From a checkpoint of a small image classifier.
Model: 7.93M parameters, 48-pixel images, arch vit, norm rmsnorm, activation gelu, moe top_k, num experts 64, patch size [8, 8], layers 12, width 128.
Rows from block 5 of a small image classifier, named by matrix and row number. Rows with one number within an expert belong to one neuron, the router's apart. Each number is 128 + 32 x the weight over its row's rms, rounded and kept within 0 to 255. All counts start at 0. Numbers have three digits each.
Before each expert's rows are labels from the 100 images, of 14848, where the router gives the expert most weight on average: "colour at peak" is the nearest of a few named colours to the mean colour under the peak. Only what is clearly more common there than usual is listed. The data: retinal OCT scans (Kermany 2017).
# router: router (model.blocks.5.mlp.router.weight, 64x128), inputs 0-127
# up: expert up (model.blocks.5.mlp.up, 64x64x128), inputs 0-127
# down: expert down (model.blocks.5.mlp.down, 64x128x64, transposed), outputs 0-127

# expert 62
colour at peak: white
router.62:143053079044105141077125189152134166102113109176105152118075101128131099137118134142120136126122160140068104101093076144161160130184179114136151163065168201179188118082143178085111158129140137091157110103119145146154162149108071186206142189094145093179133120138113082126150108143171131128158121097129115120117124157132146125184146127152168141138134161152134153107122121102167175104116
up.0:093100156143183142153188097123238115114135088161079109136152104108116130162133169122191085103113111153104133180085084131173133111088158162118140102122093107164161127114155106139134184143155169134093147155088112150128136127088131139172089147156097115060102145089121123166154121085090164140169166128104103112157150116113126042129146082141111158124137178060162150110126175169068099112176
down.0:153112144112121186108114136131120145119154129109102100122102154157111100118065136189087102101100139139137143128155151106187149097159115151109109174104112191125051091104097117150165122129139124095120084095132173120098120074179079122163084107125127146162129106144132170160107165173086126181176176099125162146117132143130105205160052050212139126122105089130123087121155059096151170167114
up.1:170152138156141151106198063149153125126130094126130106172131155090167139056157107103125194121109116159145123154120132137125101105049135112102146149112123093112121129130145153120114144065150115119159195148116162183116100124091149121121108115145168135127086094097185153124053150107183079157063102141121131177180087113090116068068120053163120169170183122097150144130102093092157131143160
down.1:113133114178144126074150126116169122158188051094072111097129091176077121227080096139151125120101146163161113165134144155179140106088069129132112128110122126175109126070128147132089142126196102132155120141153124186171151086189130114160070116171125094114080137163148126098114094090130190147125114100163152131120109169095101146089071073135085155083097131130144109173142125119114112087128
up.2:093169125152135083148135158184136102162165095098111101174170083114070132167116163089136113150164081080145134141127114114085172125127150117172055071140077113139088120159168070085148047203127105154148054162134158109167150156103156106128212130147081120139129115090134142087133107160131117154150070139145119062095116136117108121142106144126122114109156163159133086096124153124081146143078
down.2:134079166140119083172134155123135149098124165153150154116166146123135137074079094149069176109141081079095092109146088133082077128089113136117147174162067144212186186110134164108154137149111136118082117127119149166127091122105171098107148048125093126127072142147067156188125153116115125119119128108123117169143152165181179067075169138145142083144125141151162095146190136137175147124140
up.3:088114081121125152100150137151144082116162071086129121149149116144095162161090136097135067177131120093129119128117133173137132142133155128118037059100134129126142148116133132100132064170128146140158088163131174153120141152105156165132180115128071188138127109056140157079123084128126096151176120103131163087140126181116054140134115102060110169115116080141133077038110123084070158095102
down.3:150134147106133056199121136152120122144110156204102153141129100157147147122138059177109166112180120126128128130112114096077122154106128118130143167142119160211211186187122138100129170163124135136105137121156146103113145166131148082073171102108101106080153114162113127136186132129151123099086109102144074126124163096187164150104210153124161121178094163156167116164096191151166135133099
up.4:102096112119120096164142115126180126137089104185143077132119136094138160075151114128103139146126132112105103143130221172121163114112195172134125161125117134116096163125078141121205095078108055173163157135100069173033146149102114097145085098098134159100124133114166088139120119075139109136098170137175205161113142099151113045136122112125083127175126091127145167115120132103141103161126
down.4:167067142114162142138123157156123126132118142180085125121140082176095135085054115149146101053152177197173161156172150156177174122098160124207159112112187119104184074128169118190115159140145099124082171142099092178161177121143091114138111147091091169135140143117144146136156144055143150105118140130137137151107159110150215166122174169098113156133139140111164146104143146138103114133119
up.5:131196088185089123139069109156149123180173116083111069134120095172123153170128155144167124147094122115183220188129152114092103130143081198153131106101144074075131125093109132178136112091136107142086127083089098078126142140147115119120122109138162160088123106080138119121172093117136130101117115141115146094055173111125130081187084169098153105118087059156143131115164122118166131170131
down.5:105153095170117164116162161099131094173116163075183118115155128089137111076175152098112134118169104052099082134066121154090074187186128152130154109173146144140154124148121100173168093106118123125106090139128113139157081178137129127104122167193134151180146139134130074177185123086162124158102098096116085152085092121085152129142102151114107117091148133195074178132118152060142172110104
up.6:110170090168131116131106052118116118155110061057136129117132101113165182133057136135116119185101140119180175149110126079106134140139134085107067087141103082128103156167156102142137052095121130157094075124088135116139087142114137138116179076142140137100097067116096094078086074124091088178123096108140152110104125167099089119104071081116153121103130086123156077116209128127139151124130
down.6:126120166136123152131155129093132208128099086133149138116071136166121130180064120153095129100164091140089099087100144158032073163130140127081130086112102162168143151138102111137190091163170142155110070101087116140126125068091115130138115113111135090115183082121094130115120124123080148118167176124144102186136154135136075129133145118146114089150171154046167151118119090124099151081045
up.7:166147122115104099145139102149182119120167101144101124133146108081111147186089172113161085093091139166195156173076140109177069092104150103069150121140136103173176142113179123105074130156150138114110154144100127130130129062050133116141118106121122127063111117128038121208178138122152146160116153102125091115178108156121097064120149105117069106087143095101131136134143163098070106106095
down.7:108087096092065203069175115098133129157147131100096108114089126187091104211116110152111093114108172176135140123123166144177131144166099156146094135111137145134094128050108114165176114113201110113127078090155144103129153075171125139145111126139132110089138078107154101071130117129138128194191186090132137121110074154077106172111077099126119135139167069114119129145117079124111138088146
up.8:090126088134128073088148147133092097151123103142137100186186068151123138184109149095099130170170115158147121120139114141118162116122123122146066131099099124120098139213118122101189098130113206120121076195156126133179166147142113149156185119134069145113123083115133094098139118172084147137152068113164128083121130126089073102191121123099134137104100198130193087166129131171117157183107
down.8:101088150091174099166130122092123153111073128103125134101129102121148160093042066144070140122159156124110131037132114114139083110114147137081068166108122180133164176113160181120107138073117094104127152119112129158124119140081149115150121082137171121107110116117135117231174137142121135081147115172132086149182126108154165092091188124101129114172169188127176133171147091162147127132169
up.9:160121126132169104149127180185130150113175076145096137179163125116105116145123158109136101161122145129167093098058166103164095120067109089091141118099129109190133170148194087075121145135103121166128110086134174115086164092098052145134103109114127107143152139107096115147124199187151181125160162166142080111166132153102131153134143135185095147125142149067107178198126078151073103101140
down.9:123162175112126162085126121177161112143211116121101100098069124144146092177157126164144135109151107128097159073090122092198202030148113105130095161137115132161063145103109108124121131108170123106151133124169120082111193110138138120113152133127123102123097119137103114100127141171128153161129127094165163116139130170105068141118146079172102129124169096032167045146132076108134105093132
up.10:153146112163127140184130106146165124140147086118095126127172136086085121170109136080172083112121137159141113183107185100124157134087109119084175116126112102170174151156147091129088114172159172134110155144121188139140155076084115111113168104072088151096104138120078166154118129089140161180102158133121068158199165105115065069106146108162120144103156115074066156168104148172084073117084
down.10:141103095081080151080172130129159128146196150134130121166104100146050086187101150171142101100108151167108173120134142131166096147181157104141110123091150129158096096092132105097148154163192111113156092103179101120087153059175125134105149172182094082077170078104131162129110110107147134161174152071113161130153090162136100141136095067125163137134152084104109067102134112150086140072137
up.11:128106067134117145099160126154223151122159126128137047128151144109120145186147126133157123100091152161142163132071122111164123124112156143097144122102111096123157107127135100127063129172127104082042100117148105105111108108121155055186095131208141147108121123126093126168185181136081139134154104089066085120117108103123161081140108191049143132120106123083153142105151083116101089106089
down.11:134146137138131165117126087112098114083090134127151140107071171150173104082144126143085138111137136134129127100109173077169153075169120126058089126144156177084102090127099123148149098041102114115146119084082164075156157155146128191117132097134145125202190132089150120176080140165101102107134186189137114146176152155110150190167118104142128091141167133083102123110140068149102187135159

# expert 0
colour at peak: grey
router.0:135174141125153140137135161146119153164101160160110089147080188129181157109120118167162165160147097163133170103162088125140133120157130063155087088168133108180107148143138105138141149079156132094085179198152188133188127146144165067110148088121095132147091104133169095117143084111174096096069101173177153110135153093098178149082176128098114103163155155167112088066171125154163133077124
up.0:097127134098130143140177184107087128085193107162161158136112163155113148111129132155114186140106100121089128147113135179101070163119140072184067140126138126173142207128144161096201121111114039085117143126134115105168150160141121084132161136163088095131116042098127083138155070076093120111117122156111153109123111161139141141110136119132157176171152146154152102111117159184136198077096
down.0:129177158103175127154190126171110111131132102170120168145104138157085127137152176205070115102207147144165105098108168156149159083196124146132155112170138121098107125149126139182156194110147115114122148083107135099115143127105133096116107138068122114059198109110119114126155187162166116163120117116135069084102113161157084165129127133146060172084126093125155139169078170183125136153145
up.1:126124160156126106145103099107187146157177137093149119149191069125117073179143078127109094085083125123086115170172123103104169125061098127138120215106087128152071097097112117115119125115184129117169138127169097139131152124174114123131074128097149128109094192181074195125156098063080142133140107106125148140095044150118117127136110136161157142126100163109161092155076089152134106167103
down.1:140127166128102141142110147171148109102095143128153142106168132076123165080115105088116123113106119094116113133084096123117170089088168142163155139133155101136198088098150093117134137121103093138112110162080109181122152074066149112152123046043162146176103166131134128123182109095095065108162115172093159094101110163125147082156095180134129130125190110090167184098136069147157162149198
up.2:089104141102145183154156162113095139105180137195184134167150164119115127099157123175127187157083117118072082143116107168127122147136107072169066169140133129163134223126131161073176120098107085088120139142129131107167170163117124108150133132124097112150112086089084107134147074061088086135124134144070148112114103137093115116046119088129183165190134162141129102104096151160143145097127
down.2:122187137083187130159199128159155118133134112171133130151066101144105132165155200190143125104188156165130118095139169152120177122181140161119149111149178143125132184140151122168116177119159121115134160063153135099113145144124120113098089139128094102058168089081117141100147139166184120145126144147162085086147135177156096153127135095117051156079115107119160121108068154209109115105160
up.3:097129138096121153136170147140061136131164158133189141142120156137112097071134160148157165136147084126078096115136103115113080191152097053160126128131135127162121227139161148111173051109083078073138118120172133103167150175126133122125147146215120072136095075127122139117116075060083113094115099135134104108135122150134168166131127138144177116152141185177138102099147159151133181121142
down.3:132169145099177166126179119189110109159157131163119157145153102190102157128152149203105129089157142163159119142136157161137173121167090156113175113160136135099118110149145162189129201143142141134119134076101160097135154134096111118149101115071114105047176104143135129126141151181172152142121107120146091110111130150170090150159138112140064187038137064107179129184082159138112135171159
up.4:099074150094107129169108087140177098120187147097180173140205046116110111155114108101120137075121148097094135156169124152089126084107082173156162191101135111153110069107141078114149137100101095133143110136117075173128136102176100148137074142069117159086125151121126186140166110089126169153145120117104124144088059154106082093133103118177106179069108156130154098147090161145120092136142
down.4:148117176115146140139101167153140123118122102136153125077136166052158183100140141110135117151102072067126113148123060114151120113146157142128129117144119104173196143101172087121105072120064098141103107156139117159144115134098095150145136112146161167233122188060079150120104107101100136159121184158125196119078164127087111091095113180101118131099125165146172145060161098140157157088128
up.5:117120138144120117156098100131119061067143104152150168115095150153112208161162105133143127077107138134151096150157197160099088109087123114160110101151139129158152138103128130087160179167172108086111136123126135121121152115166122111092143170123092047133129090130119080155155100133105107114119106092101143115093140111208140141189146145104094129171162066054100138118080101177060200076166
down.5:145118145131131097114184091122126037108103100135131136073105180125102167116142162116071139167201128108138156111097119181184101038169141164184122139122137139152150132113089129152112137107095141125079140140095102168066122088136184066147124109060103120090147166129074120148211133161148099150121146124124125141128135117124101133116154131112046130166147106134129140187121112113212132131158
up.6:123145087049076126156133138140102071161151147109137148109173142113117127093110109075124211174102058062072150110136181137061090148146118111164149112138122138148084168092155158143124068116103120120110102119147145101178103116111128155124146121192146076070091116126143126122154117155134140107154080127164114065168090117089153105134098178139115129118096098164142124173186134102132176071186
down.6:122182171161196113151132112172116121150166177129100153108197104130144084123187162160124146139171128110095076118202158165112172071150119166108154158156168119077127099132075101159085151115089157146130171067117089098113115185113141156100148120141146125129097122141145157099100142164145127182097077104113136128097130145139082094091146105217083186121122108155188133181122168127149146138151
up.7:143137110063088066102132149152099113038116069148104156119124199146121154122077141120079129125134149151170145131089131127085104110073157080122048111140141118166196105166142144091181148130171084106139145166138148134132116076146121066096189120139047107140131111133141101199180148115136122083087121121121152132128156092185133145176143152118141144161149129122136099095112114131124205136116
down.7:138120141145132114092156097090102057089129088144145180123122121134072114143167173132033129121168150133151103106099159164158073072164129116152114170138113129101096086108073158159118172091095133090097100127086111139076103109121162093146141156068096118084185149140073140189169172156111148208137142130072117158093107140142130150123101127168092173135135137138118161199078130166149117133102
up.8:093135158111147216150192174127098155121170141163179112154125122127135111122146122173137166152075103141095094134100097145147119178130104100169083150145143149161138225151158149084182104105083081117122142131127142086153162177129134109177122097160123110142111055098115104120121060097095115127123127163108157100114122160076101124061132102146181176180176168149148112119141140172148187090109
down.8:104198139070165119174187119192140147174143129161112136137101108150089109132155184198127142110172145171159113099122154128126180096179119147116170086178151122116118169124177155206128188130154116124170162076106125098124124136112107116125082129122139083070163082102143128120153161149163133109112105149169056076132116170120107138159137132149066151042127102129159146125111136169087124137170
up.9:156128127036067077075140150124063127057150111133097150134125176120143123086076158131088157138142160181153157150093098116080114139102161081143061120149151113153196097190146168105163106126156052089162141145163125119118099070145120084108188125157101112135130127155164121197165146109120119077089113134109142118152134098170152165167131150126166141161136139161144107098135123125143190153126
down.9:151091139139113138107143109094089088093137089119141170135133127149057101176127143131059105097144161149166113137094163145171110092166092110176118157117118134080113097111094178157106203130123149090096109149087155113108131118120150103149147161044101138095179133129097144181129126177119152202127141137073098156082089166163132156129091122194128180120137112123110188203062124159156138159104
up.10:146117141105102104120146184155109117111150090115121154136126168190129121089124125122085202118135107103082143151109113164113124077096159123128091161093137134172149138115119151064108123187158061147200131133163110152149088093188117069133127156110097069105125110130155123155188091090137104099110150161172177136169112106166161134169114089114156104150148046135110154125101081091166186045132
down.10:150155159146178166137115122107080098141125076116142147114137146147124127129190145137058122133176145117157130104114112139124076123175092136121088155137119107060096109168093112167108150070107123171115196089086142073104123195123171109122166175104119152083178074057086110126115156144130109177066122154071138145103140136167139167121130106148141169142112094189120131186113171111199153167108
up.11:101175096143075128135100119139146080169076091130097129105157100121157155131094136135139100163104092115153129115095143119163193065194117088115080060163102138112144090123121077191072113147108185141090108097100150107150124110114155123101171104085142197141145185094116118109102105114137148148152114158163104077080131084150122119101138145105053104070135123157080077154171130107113140171062
down.11:078115095182142082138138138102153095116106193102126131106096107099094084107115139084107113098159106099081081096135146128160139072132153095109156132093199161114148107098106143111063080136077158119164125159154084167136155134108111164151099110132149123199161183170112197168164130116070143124170163185138126154141155128104188112117154139175116118106186150127121209119083082093099125102151

# expert 54
colour at peak: grey
router.54:161095160151129060126046079147112139133138118156143130090138127151089148182140068168172104060171132186142144149180151067107156175098131117156139159118181147157140128181115157100163163158193133118107142154153125063161167131156105192117129163148098088114090145152127130141167120091127175126149174139137143155167149126139148186169125129188166126168122051092135136137095100157122127093154
up.0:112169075129150103158109107131151156118186108134104164154191152130096190155126158075178122138030106115097079133164083195100067097105115126164118131162090134118163085076165181125080148149140148098127102126134107137120118149148105091086149166141091163141121137116097129180127125130129142232179156154121130120077107076134108116125143086102146160142094138183129115100106168119172170114163
down.0:133107117145136119142119151092180166137147086111080148097152145115130082140115137120098075093145149108112109169194096172115081142164146132145076110145107142154122081084147123160079114115107148132113124179159129172091078100159145076150098150156102188143106179134124154127074158166189160176102158139168093183110110121146132108069154180097117177078079183191174148151155168057140125149116
up.1:107093123116137125133106137125101146131217157157173097145138171123093127139103099094147069110076167125124128164172166084098149180125108136178149076185136103085109163148190116169179139118123145058094123184121133069173108125047084164134130139153128228142090113104130122165078194122152126120140130122128106120177145147123088105134159121143160155148082146145134105151158165157111125161173
down.1:171130186090093059098103148124086170075095091169085191126126168123134166099126134178070045110170152159191159199135152148144156159148097141137140087185134106172171121128152181157144194169136144124113143172113144116107120101114117097149127124119094168099130137139113102168133165123135097084087180149186098136123138157153182157167132148132126147112106169161178163155129115133144131182143
up.2:118155096137148105160133116131116130109169109128103146168178120126104192145179195116191110153068068108084093085130061169098042118105091151160124136114094135137190066085139183136079141170125190141140126128094096145068122140119154069119133174154113126099105153138109115160165077122131124217164152137137134130067116065133142111120138092115124147135141129144168132117091151119172127151150
down.2:085102095166150138161153183107188131127144093097102126090175124084104108145119149098094090096109115068075099160137085181097100129109157156148082111107105104141147102097126118135081088121115140125143121174165114200112064117167136081131124173110109184133063176141129166116100106129161141160094148084110109157115104109152073073030112165081082130117125079128172139142104169091133125135089
up.3:153147123158123099115102084163150132138061088115074145131114107135104162151171133143172169109173124161139126096112109126132151099110155128100102164059141157191169098150091152074074134168171131166148118102168127179092145159210125141110130168136102058145136118166121112077181068132078123131131145115119157155106150102117172160154106147170130107146186062092122182088093065103120158083115
down.3:143132063080077153147145118181132147165145147126125056154132130120137090118166168089145171195091110129070109052110094123135163128101168151138163194063125173078149137112126110122096054106102142097164149081156136134154148184141168132115126113117156118127113091091166139050111129123126104144150085119110168141137176113087116136115090107143146126228138132183100121098101127104124156081131
up.4:168138121154124099095105081147154126150063098110090142119111113134103160122152109150159156103163131163155141097103117128156147104114163127105102168063166154187176092139098139078081134143169095166146131110165137164088155150225113139105132151122099031128127136168123125081175069113083140129126145126125171170111157108123172160157116155162125085139179070080107175102083062094137125085101
down.4:145143072071059150144126109198134141160142134153119058150120110103143101118181154097139180210103118142054128053119101125135166108125156148131164181088144188096165160118133101113122067127094133098137148070145123135153151178140167136129134110124161112145113080099175145078108126132122108140160083135099174101137176111089126119149081105140142139225146147178102123089087099119134136097126
up.5:132113101121125139167090107069117168099094138093115110119170128125132120145174149152125090118126136111133123117145062155107010136153119179140097152116094138110174092092104162126103136125126157159188135131147157147046124112164187051123118151097126146052118165151105188124155117135227130208118142124116127134126102081163107126093121089102113124126101153153145128096088135104173086179123
down.5:132094113085054133142119135144172149133130109170108102072127102104135138166145112124164113083107122141081111102118109146105149108173172161163157130169192140155179191092154202152153122096180125056149138163144114152135120062131094126124069158121103108104087172161121155128131094085185173129157089084128120090146113127139083053123132148106094110096140078092137097117053132134092079145162
up.6:129116104132125095136100132087129157095189096117096097110178168140132159153155138125156084119087093099098144156108087123121032135115101135176085149052081123108167065075108194109087139138139188135140131123129119120099106098151218069122129129152128145102093137116137150169170093109185128217127157133086138128096093082145114123100119082105143181146115138158167131103110129152181163123157
down.6:110088154080106138169171173124144172105159087173107148108161140098083108136125153100098093093098142087087123101147104195117108121112159162161098134134158129196152146054168166121128111114141104093137104187142125187082053099155150054165085143103075155092092156155175174160096103133164109162164161115124113119134091138117119095070115164139096155097136092151182132113074162142135113147156
up.7:110151125146130107165117163097099069133196114151121073123132090060107150173183190138162121113100057114111125168111093127110062175103111133175136158067106120098164112142121180116147133123107198127133144101079067108097134114131188103158124156127168095045073141156144133149172076115140119134123121129083123101090110071158108124168121134117120149150113165137150129090129162185174110149180
down.7:077098154126107113130173171101094094116137081137059144117172142087103150079134170096085099153127153082128147126087115189101089126075101135167088115133085116131139109123117111130142100141083120146135114185090098192091056151141143063162129125109136165117061134176156109122151121125110059142100091101111107112092102105152138079060084192129066154153150092137167142164117167108154140168158
up.8:128110121152116137139101121161128144081077147095126167126157135061103103125102156128141103141124097123121105166157186108105154159139128120092165097190093135135102132162075108121104124159136131212220132097163102106149166117118124168090130167176129101193152146116077084137118192152093132115121150172133177118139182110178115126149112154106127078131130119126063142117146104090057152095022
down.8:156114112104129154126163100146129179132099168140123126119114110175151077056132091143124172105166155151098180111154145088131187118092149129069156141075156127115147110099131102111121091116107110182147187126117128138156165166114161161130168109062162140166172093077156153074145180115108129057097104143113097187199205148083176154143133131125176151172182178141098170137139116123124152145140
up.9:137133215093127105088138130129124133164152122139130123101126174146161106126068103187084098104195140114128161127113163071113131146151059147088153103148146132122123158149122080156176130081127087133138145156104146097176115062082163171118094035083147178153088112077157119136120176096164110114055137109130077139154135181114067145109128140137117187120117124125136155153175118137084153141177
down.9:112149179137078106122093155114127128105103118110155149135109112078075114118136154098080064103139106115168119162073147171127151147163118156168110070184139131174127157102133116159153135169125130086094101178105149139089096085075134100196090085149105136099131150165134133177093142120132132165175195142155083093109099140119096091121114104180062135038103188154192141157118136176133116170127
up.10:101112130120135130127146164144122142096158143133130115131115111127162128135119107123164075115163130131148124139116182091104174182105124139098127041154131109109145179149158088153185138120127135133095161182109101111190093095059164180134099087105148197100109084119170117111086168147224115111124122116155069130199146178124049107111153118133131167133143132116163113136168145185058121173180
down.10:114154202112085062130105165142096132089096094131120197119155144107091124077135146147047049095161129123167133178142171164102158113168102138160120054173122113156138106111105162157124155132096137109120099188105121165126079107099097104149129086140128147122143136127118135164129142115127109165133164132186085123126122172115163123168078145206110130070135154170193138174125118159143188166157
up.11:123103137080134139119093139109106092153255150146183129141177180123102148113094119116117123145065167142136148162182119127121087166122096078192149129182129118109076115102211147185186130091124135089095094122105121067156119124089060126142134169146113165132087137098109129180112158102146148123157117120122150081099095094119123112138140171130144166129056150159149097139160173115134133136154
down.11:170145129076094086107146133098078213098123088178084148126161180126119159176145132182127073142132138185162153148112150164158130193182101139146130115176123125143168134115169198146164190188177113141136185150140133113103088087139160075116129172139094178099140094147121081136134158137154079105085120154156132126126107104152143150142175157093142171174100163190160129134120140102128113160116

# expert 39
colour at peak: white
router.39:127054101068107093105110196186134166110118121184138159099114086136106071134113160128124121134123143130058100107102085124132134142198164099136144147095173206183186140111137162083098141132122129090166101113125141116160139144083075186198124165129111084163154107139114081157174113148144160119133107101113130103116138174128162156193150163162182148122098173152110156144150148098142186131142
up.0:118120099122093097181075133145117121141077147149097113107172163142062137074102040126121092153157144106120127119130110182068130116100108124136087109124121111173117185104133107163131095167086141142099112150105151168208087150148174068105104053082076113107096129129170132183175127076173115110157128183134112164094086094135118165091116156113160095156091099168087129115138098129146120178145
down.0:152149153109151104165128137134150172137086184141101111112173178122094101146121090163113117105098185141168128127192133142174139104120089061093183102174070123135093128132183111161143126188125154130157097209129184138191103147114113049140136116159110159182156148168061084163182163137126107167090131142145127135085105128115150135083143166078154124144151112178095099125108100080127097134126
up.1:135153129134130169138177105101147049131101118086078051137106149136184166131111091167153150136129123145154173147156134113092116149093123144079124117192140086107034091131100082205174193116158144151084127128083140117150123053138133104087090147119119155072134126146138068099160128134160104132136134148154160105108079060100131176106103121111108116130153113099133107122131148097158054170120
down.1:143134165143150137141165187175149133134215155156143128120134171113127128167188192127162156097165081083057117094157123156137123156178118127144149101126119062165091165160056082118156093148154144134103114122174077141148172096100138093111166176153123127144141141086084150153132180144149132092104110082096094131113113088105095179140122146107099111195175090073103138142171135108156146120071
up.2:128117154097099146169121137122135156105095139170173129044102185144124077146111127112085120111159123080119113164062111093125159095134132135163154131146115141092126167102094122149074107098047125099130138118100147171149114105141137052191101125127153170195155143188150130177138135104091111112081150168090060081073134134167112171061091159117128130166144117179103148128170125163181146104146
down.2:177131149082131041116091072157092129126128140183165202164155146135113154102140098075127157176112142181192155215165150152144177134138099165132140106119100101100156123083144175107196139194154105134156107144128154146133142163105114170103154112140118122141100104117174098074126122130098090172134148139162107105117136189113144123142120117155198184151128138180137144135068117153139187127151
up.3:146154126139176150148127050162111149116107102106119089135143136086148122172084140129134157161127166168195105134116116107105067093073151057110145057180094057143098103147152076162088150095116192157102138098058112151156108083104150100096103096121164119099100156123121104073109141110140065146125130159128129103123087113097099149088124136117083113126192144097153166070165135119105096177104
down.3:130127140127100149172135169122144082109133147103166174108128154178077118201042175082090096098113101130123125194094107172067112127142126138138089143106088107171128121087075096148128091130162136103086125130084086140151116068128150100113163140035101135105132169099143142101126096094159152153205192114095142127150104149136070134103103090159126127147172091136093133150112157134149126124054
up.4:186170175166079148109108113056165133186092168067164085088141136075153127097137129153116147114109095162171180165161121152194099138099111136111185135135127075123078139088104081173134093111150138120097109098129131145105088079196159098107095149154192094098080183152116171098149133169120116174157133125110115150149073120146135142140079113122109097100076139128105082134146118086164109149112
down.4:115080120134099101134097141137129121156169184146136193116123126148137117154143140107133130155153149093085135152089160107109158086212143101123052089146070153184099183137057092104149118139110124122047068048161083108143095094129153109100159147157131157143108165094113103140081110131125121087174163143155145116154105150165117121090159132151161092149118091176054096147199109144102126137112
up.5:072122158132101148096176174075097097132108123122135122103064204160132091108097115155102095141147142107089095104112121120152137073136090118148172118134124112145154098095093057163158054138104072130140078119060057180132128087152159119083077150135103133145178140125113140134158114088082098133120189113099132121142130083107129156083101145085144091140125153110127079045167149074141101142141
down.5:158153130086158021155082085166115096160142113153146155126150082107116111113162114073127157166092160137154145092156116133121154112103139079130093153105136167106108160131169174104079158103089112120149157112131166100132132218106138183151151091170121057122080126139170090098098097175157156158140109191132106084154122154111145117111146136156139149159092111156158122171095082157145134115222
up.6:138149123148145072132113119066108102193136115127117092110085098103083118138104105139109054072155123153171136142137162165138070211117162128072144126103133108139149127112144123160143079155123057120100148091148133166102158123116162147106060108079194104046119113107140180149101098105170141142110125111152115163144115106201149155171113127074102136107098118169147112115135182076116128101059
down.6:129109093183094173132169157114145105079118167073111098102160134159097078118110164169123148043121099146151096182124156171127090159113081144078168141108127108111096117103071111179106129110160123139151136196130104154138103047150101078160098100091111153098166147158132135149133146120152136091096140070131121194107129028128102157099097160085096094124149101093111144146130131085107091114085
up.7:109111140137069179098151165073115129114112122129148121087082186101136103097087100172096070136135148091099089078116112112105117135147146086129161129152172125161143081117106088152167074122082084120132065083089084172124136073149134121115076164163120141149172124139121150163145151083084101102148182117114146126136149106152155169085124163067129054145145174111123070050171120065113127131134
down.7:147135119108133083150072117127103067160130141125128105149134090125122141109133087101130131182131156106144168091091130099126146178084063094201067172089158189078158193090157151076123127133098126136174131126157181107133151187101150152140148071149151080098086090145150115116116082163152166165145073161150102125104132159098146132114105131172151180170099184143144121156142125177165134136202
up.8:108191152169122132118186109063126129150095112108162088115156121098197177112125100128081117141134101157157207141185153131113096147074141117108178066175091074143114110132150103184172109125080136130072104087088124099139110124140191156093132124151159133078101093140108135096096170160101117117153117096111122095197115085162142119175091086102133129099098110066139096122166155132138123170182
down.8:123132121125111068153119153184143091112107182154162139085127162121134154147111151067119141150126088059104129127121139137085105116130153128156073090147051116169080180151080104096093123143112137164062124079104079128141107101113188145101158123186150131154123161127135108154065090137135097139115120145146144100163098068140118141121139156158124110185149064159026126129200167141128175147160
up.9:143140116126127093080135142073148102134148098161143110161070132138135114106117195143139112145095132162165180160163153162175106158161175138105160125130154128125131083125134119167200137113166094108149183112148096141134189110107103164096117172113131153042139106089109117144156160089149122123070105064160133140169149130151192130199155102069103126063092150089119085133079198085095105116107
down.9:114124086112101160073129167089104110151175098095110068173096107163109120159174149124134144127123143106141152110133139173111075128159103181125143192100172159131133091116100097133143046118124113092152099207143117130131135092122098099230094114063132139108147082093157163150142132094126160118119109072115201109059128094097108118142098149082108134070093121121196133102096101087122136112127
up.10:121152175142139032125107157160109119167174115123081135131158098120096117157090112121112029142101097131155135111094128097149114193093103070099097067116110125165144123147117093091074139163144139086070100127132104098136091109106164160154115091111143119086111108172168127175107129120068158153123102065102036132149113120087088133155138131194083147116090092103118152154178156143125148151148
down.10:155133103165125146132154117123158109114161126116132112091137096196137141142102136149137144077141115164160156186103145167090114169124137119144117175159147095156150116135103142126131167112242070182103152112154065139121145065145137105051082153064120107068132140124085119107155110079172169083117204172187157150134118076138139160149139093092127112168139092110112103158121157123136094109066
up.11:094124149132109053127094167149132098141182104105090144143157100121080090118078133138088055126093131129147161128127119122128097198074118081082082078135104112185102131131137041109102129143134127093108082134124116144124079110112133140139133072136111129116081108155193171165126141113089146122140078080107037154147099142079087139119106128171054145090110106084135122147185156123108170157126
down.11:163120080160117098156124135147149117092158135092118118119133083186095121153109117135148143130101156156151152150091154214059105135114130147131090182124128129148149144103106143097146163131212108166111187107131068144114156071155142109086091120066105086071187111142089121137178118061170160081139193157178186173094162098144135153151142090112164123172164096123100104162118115108151108114104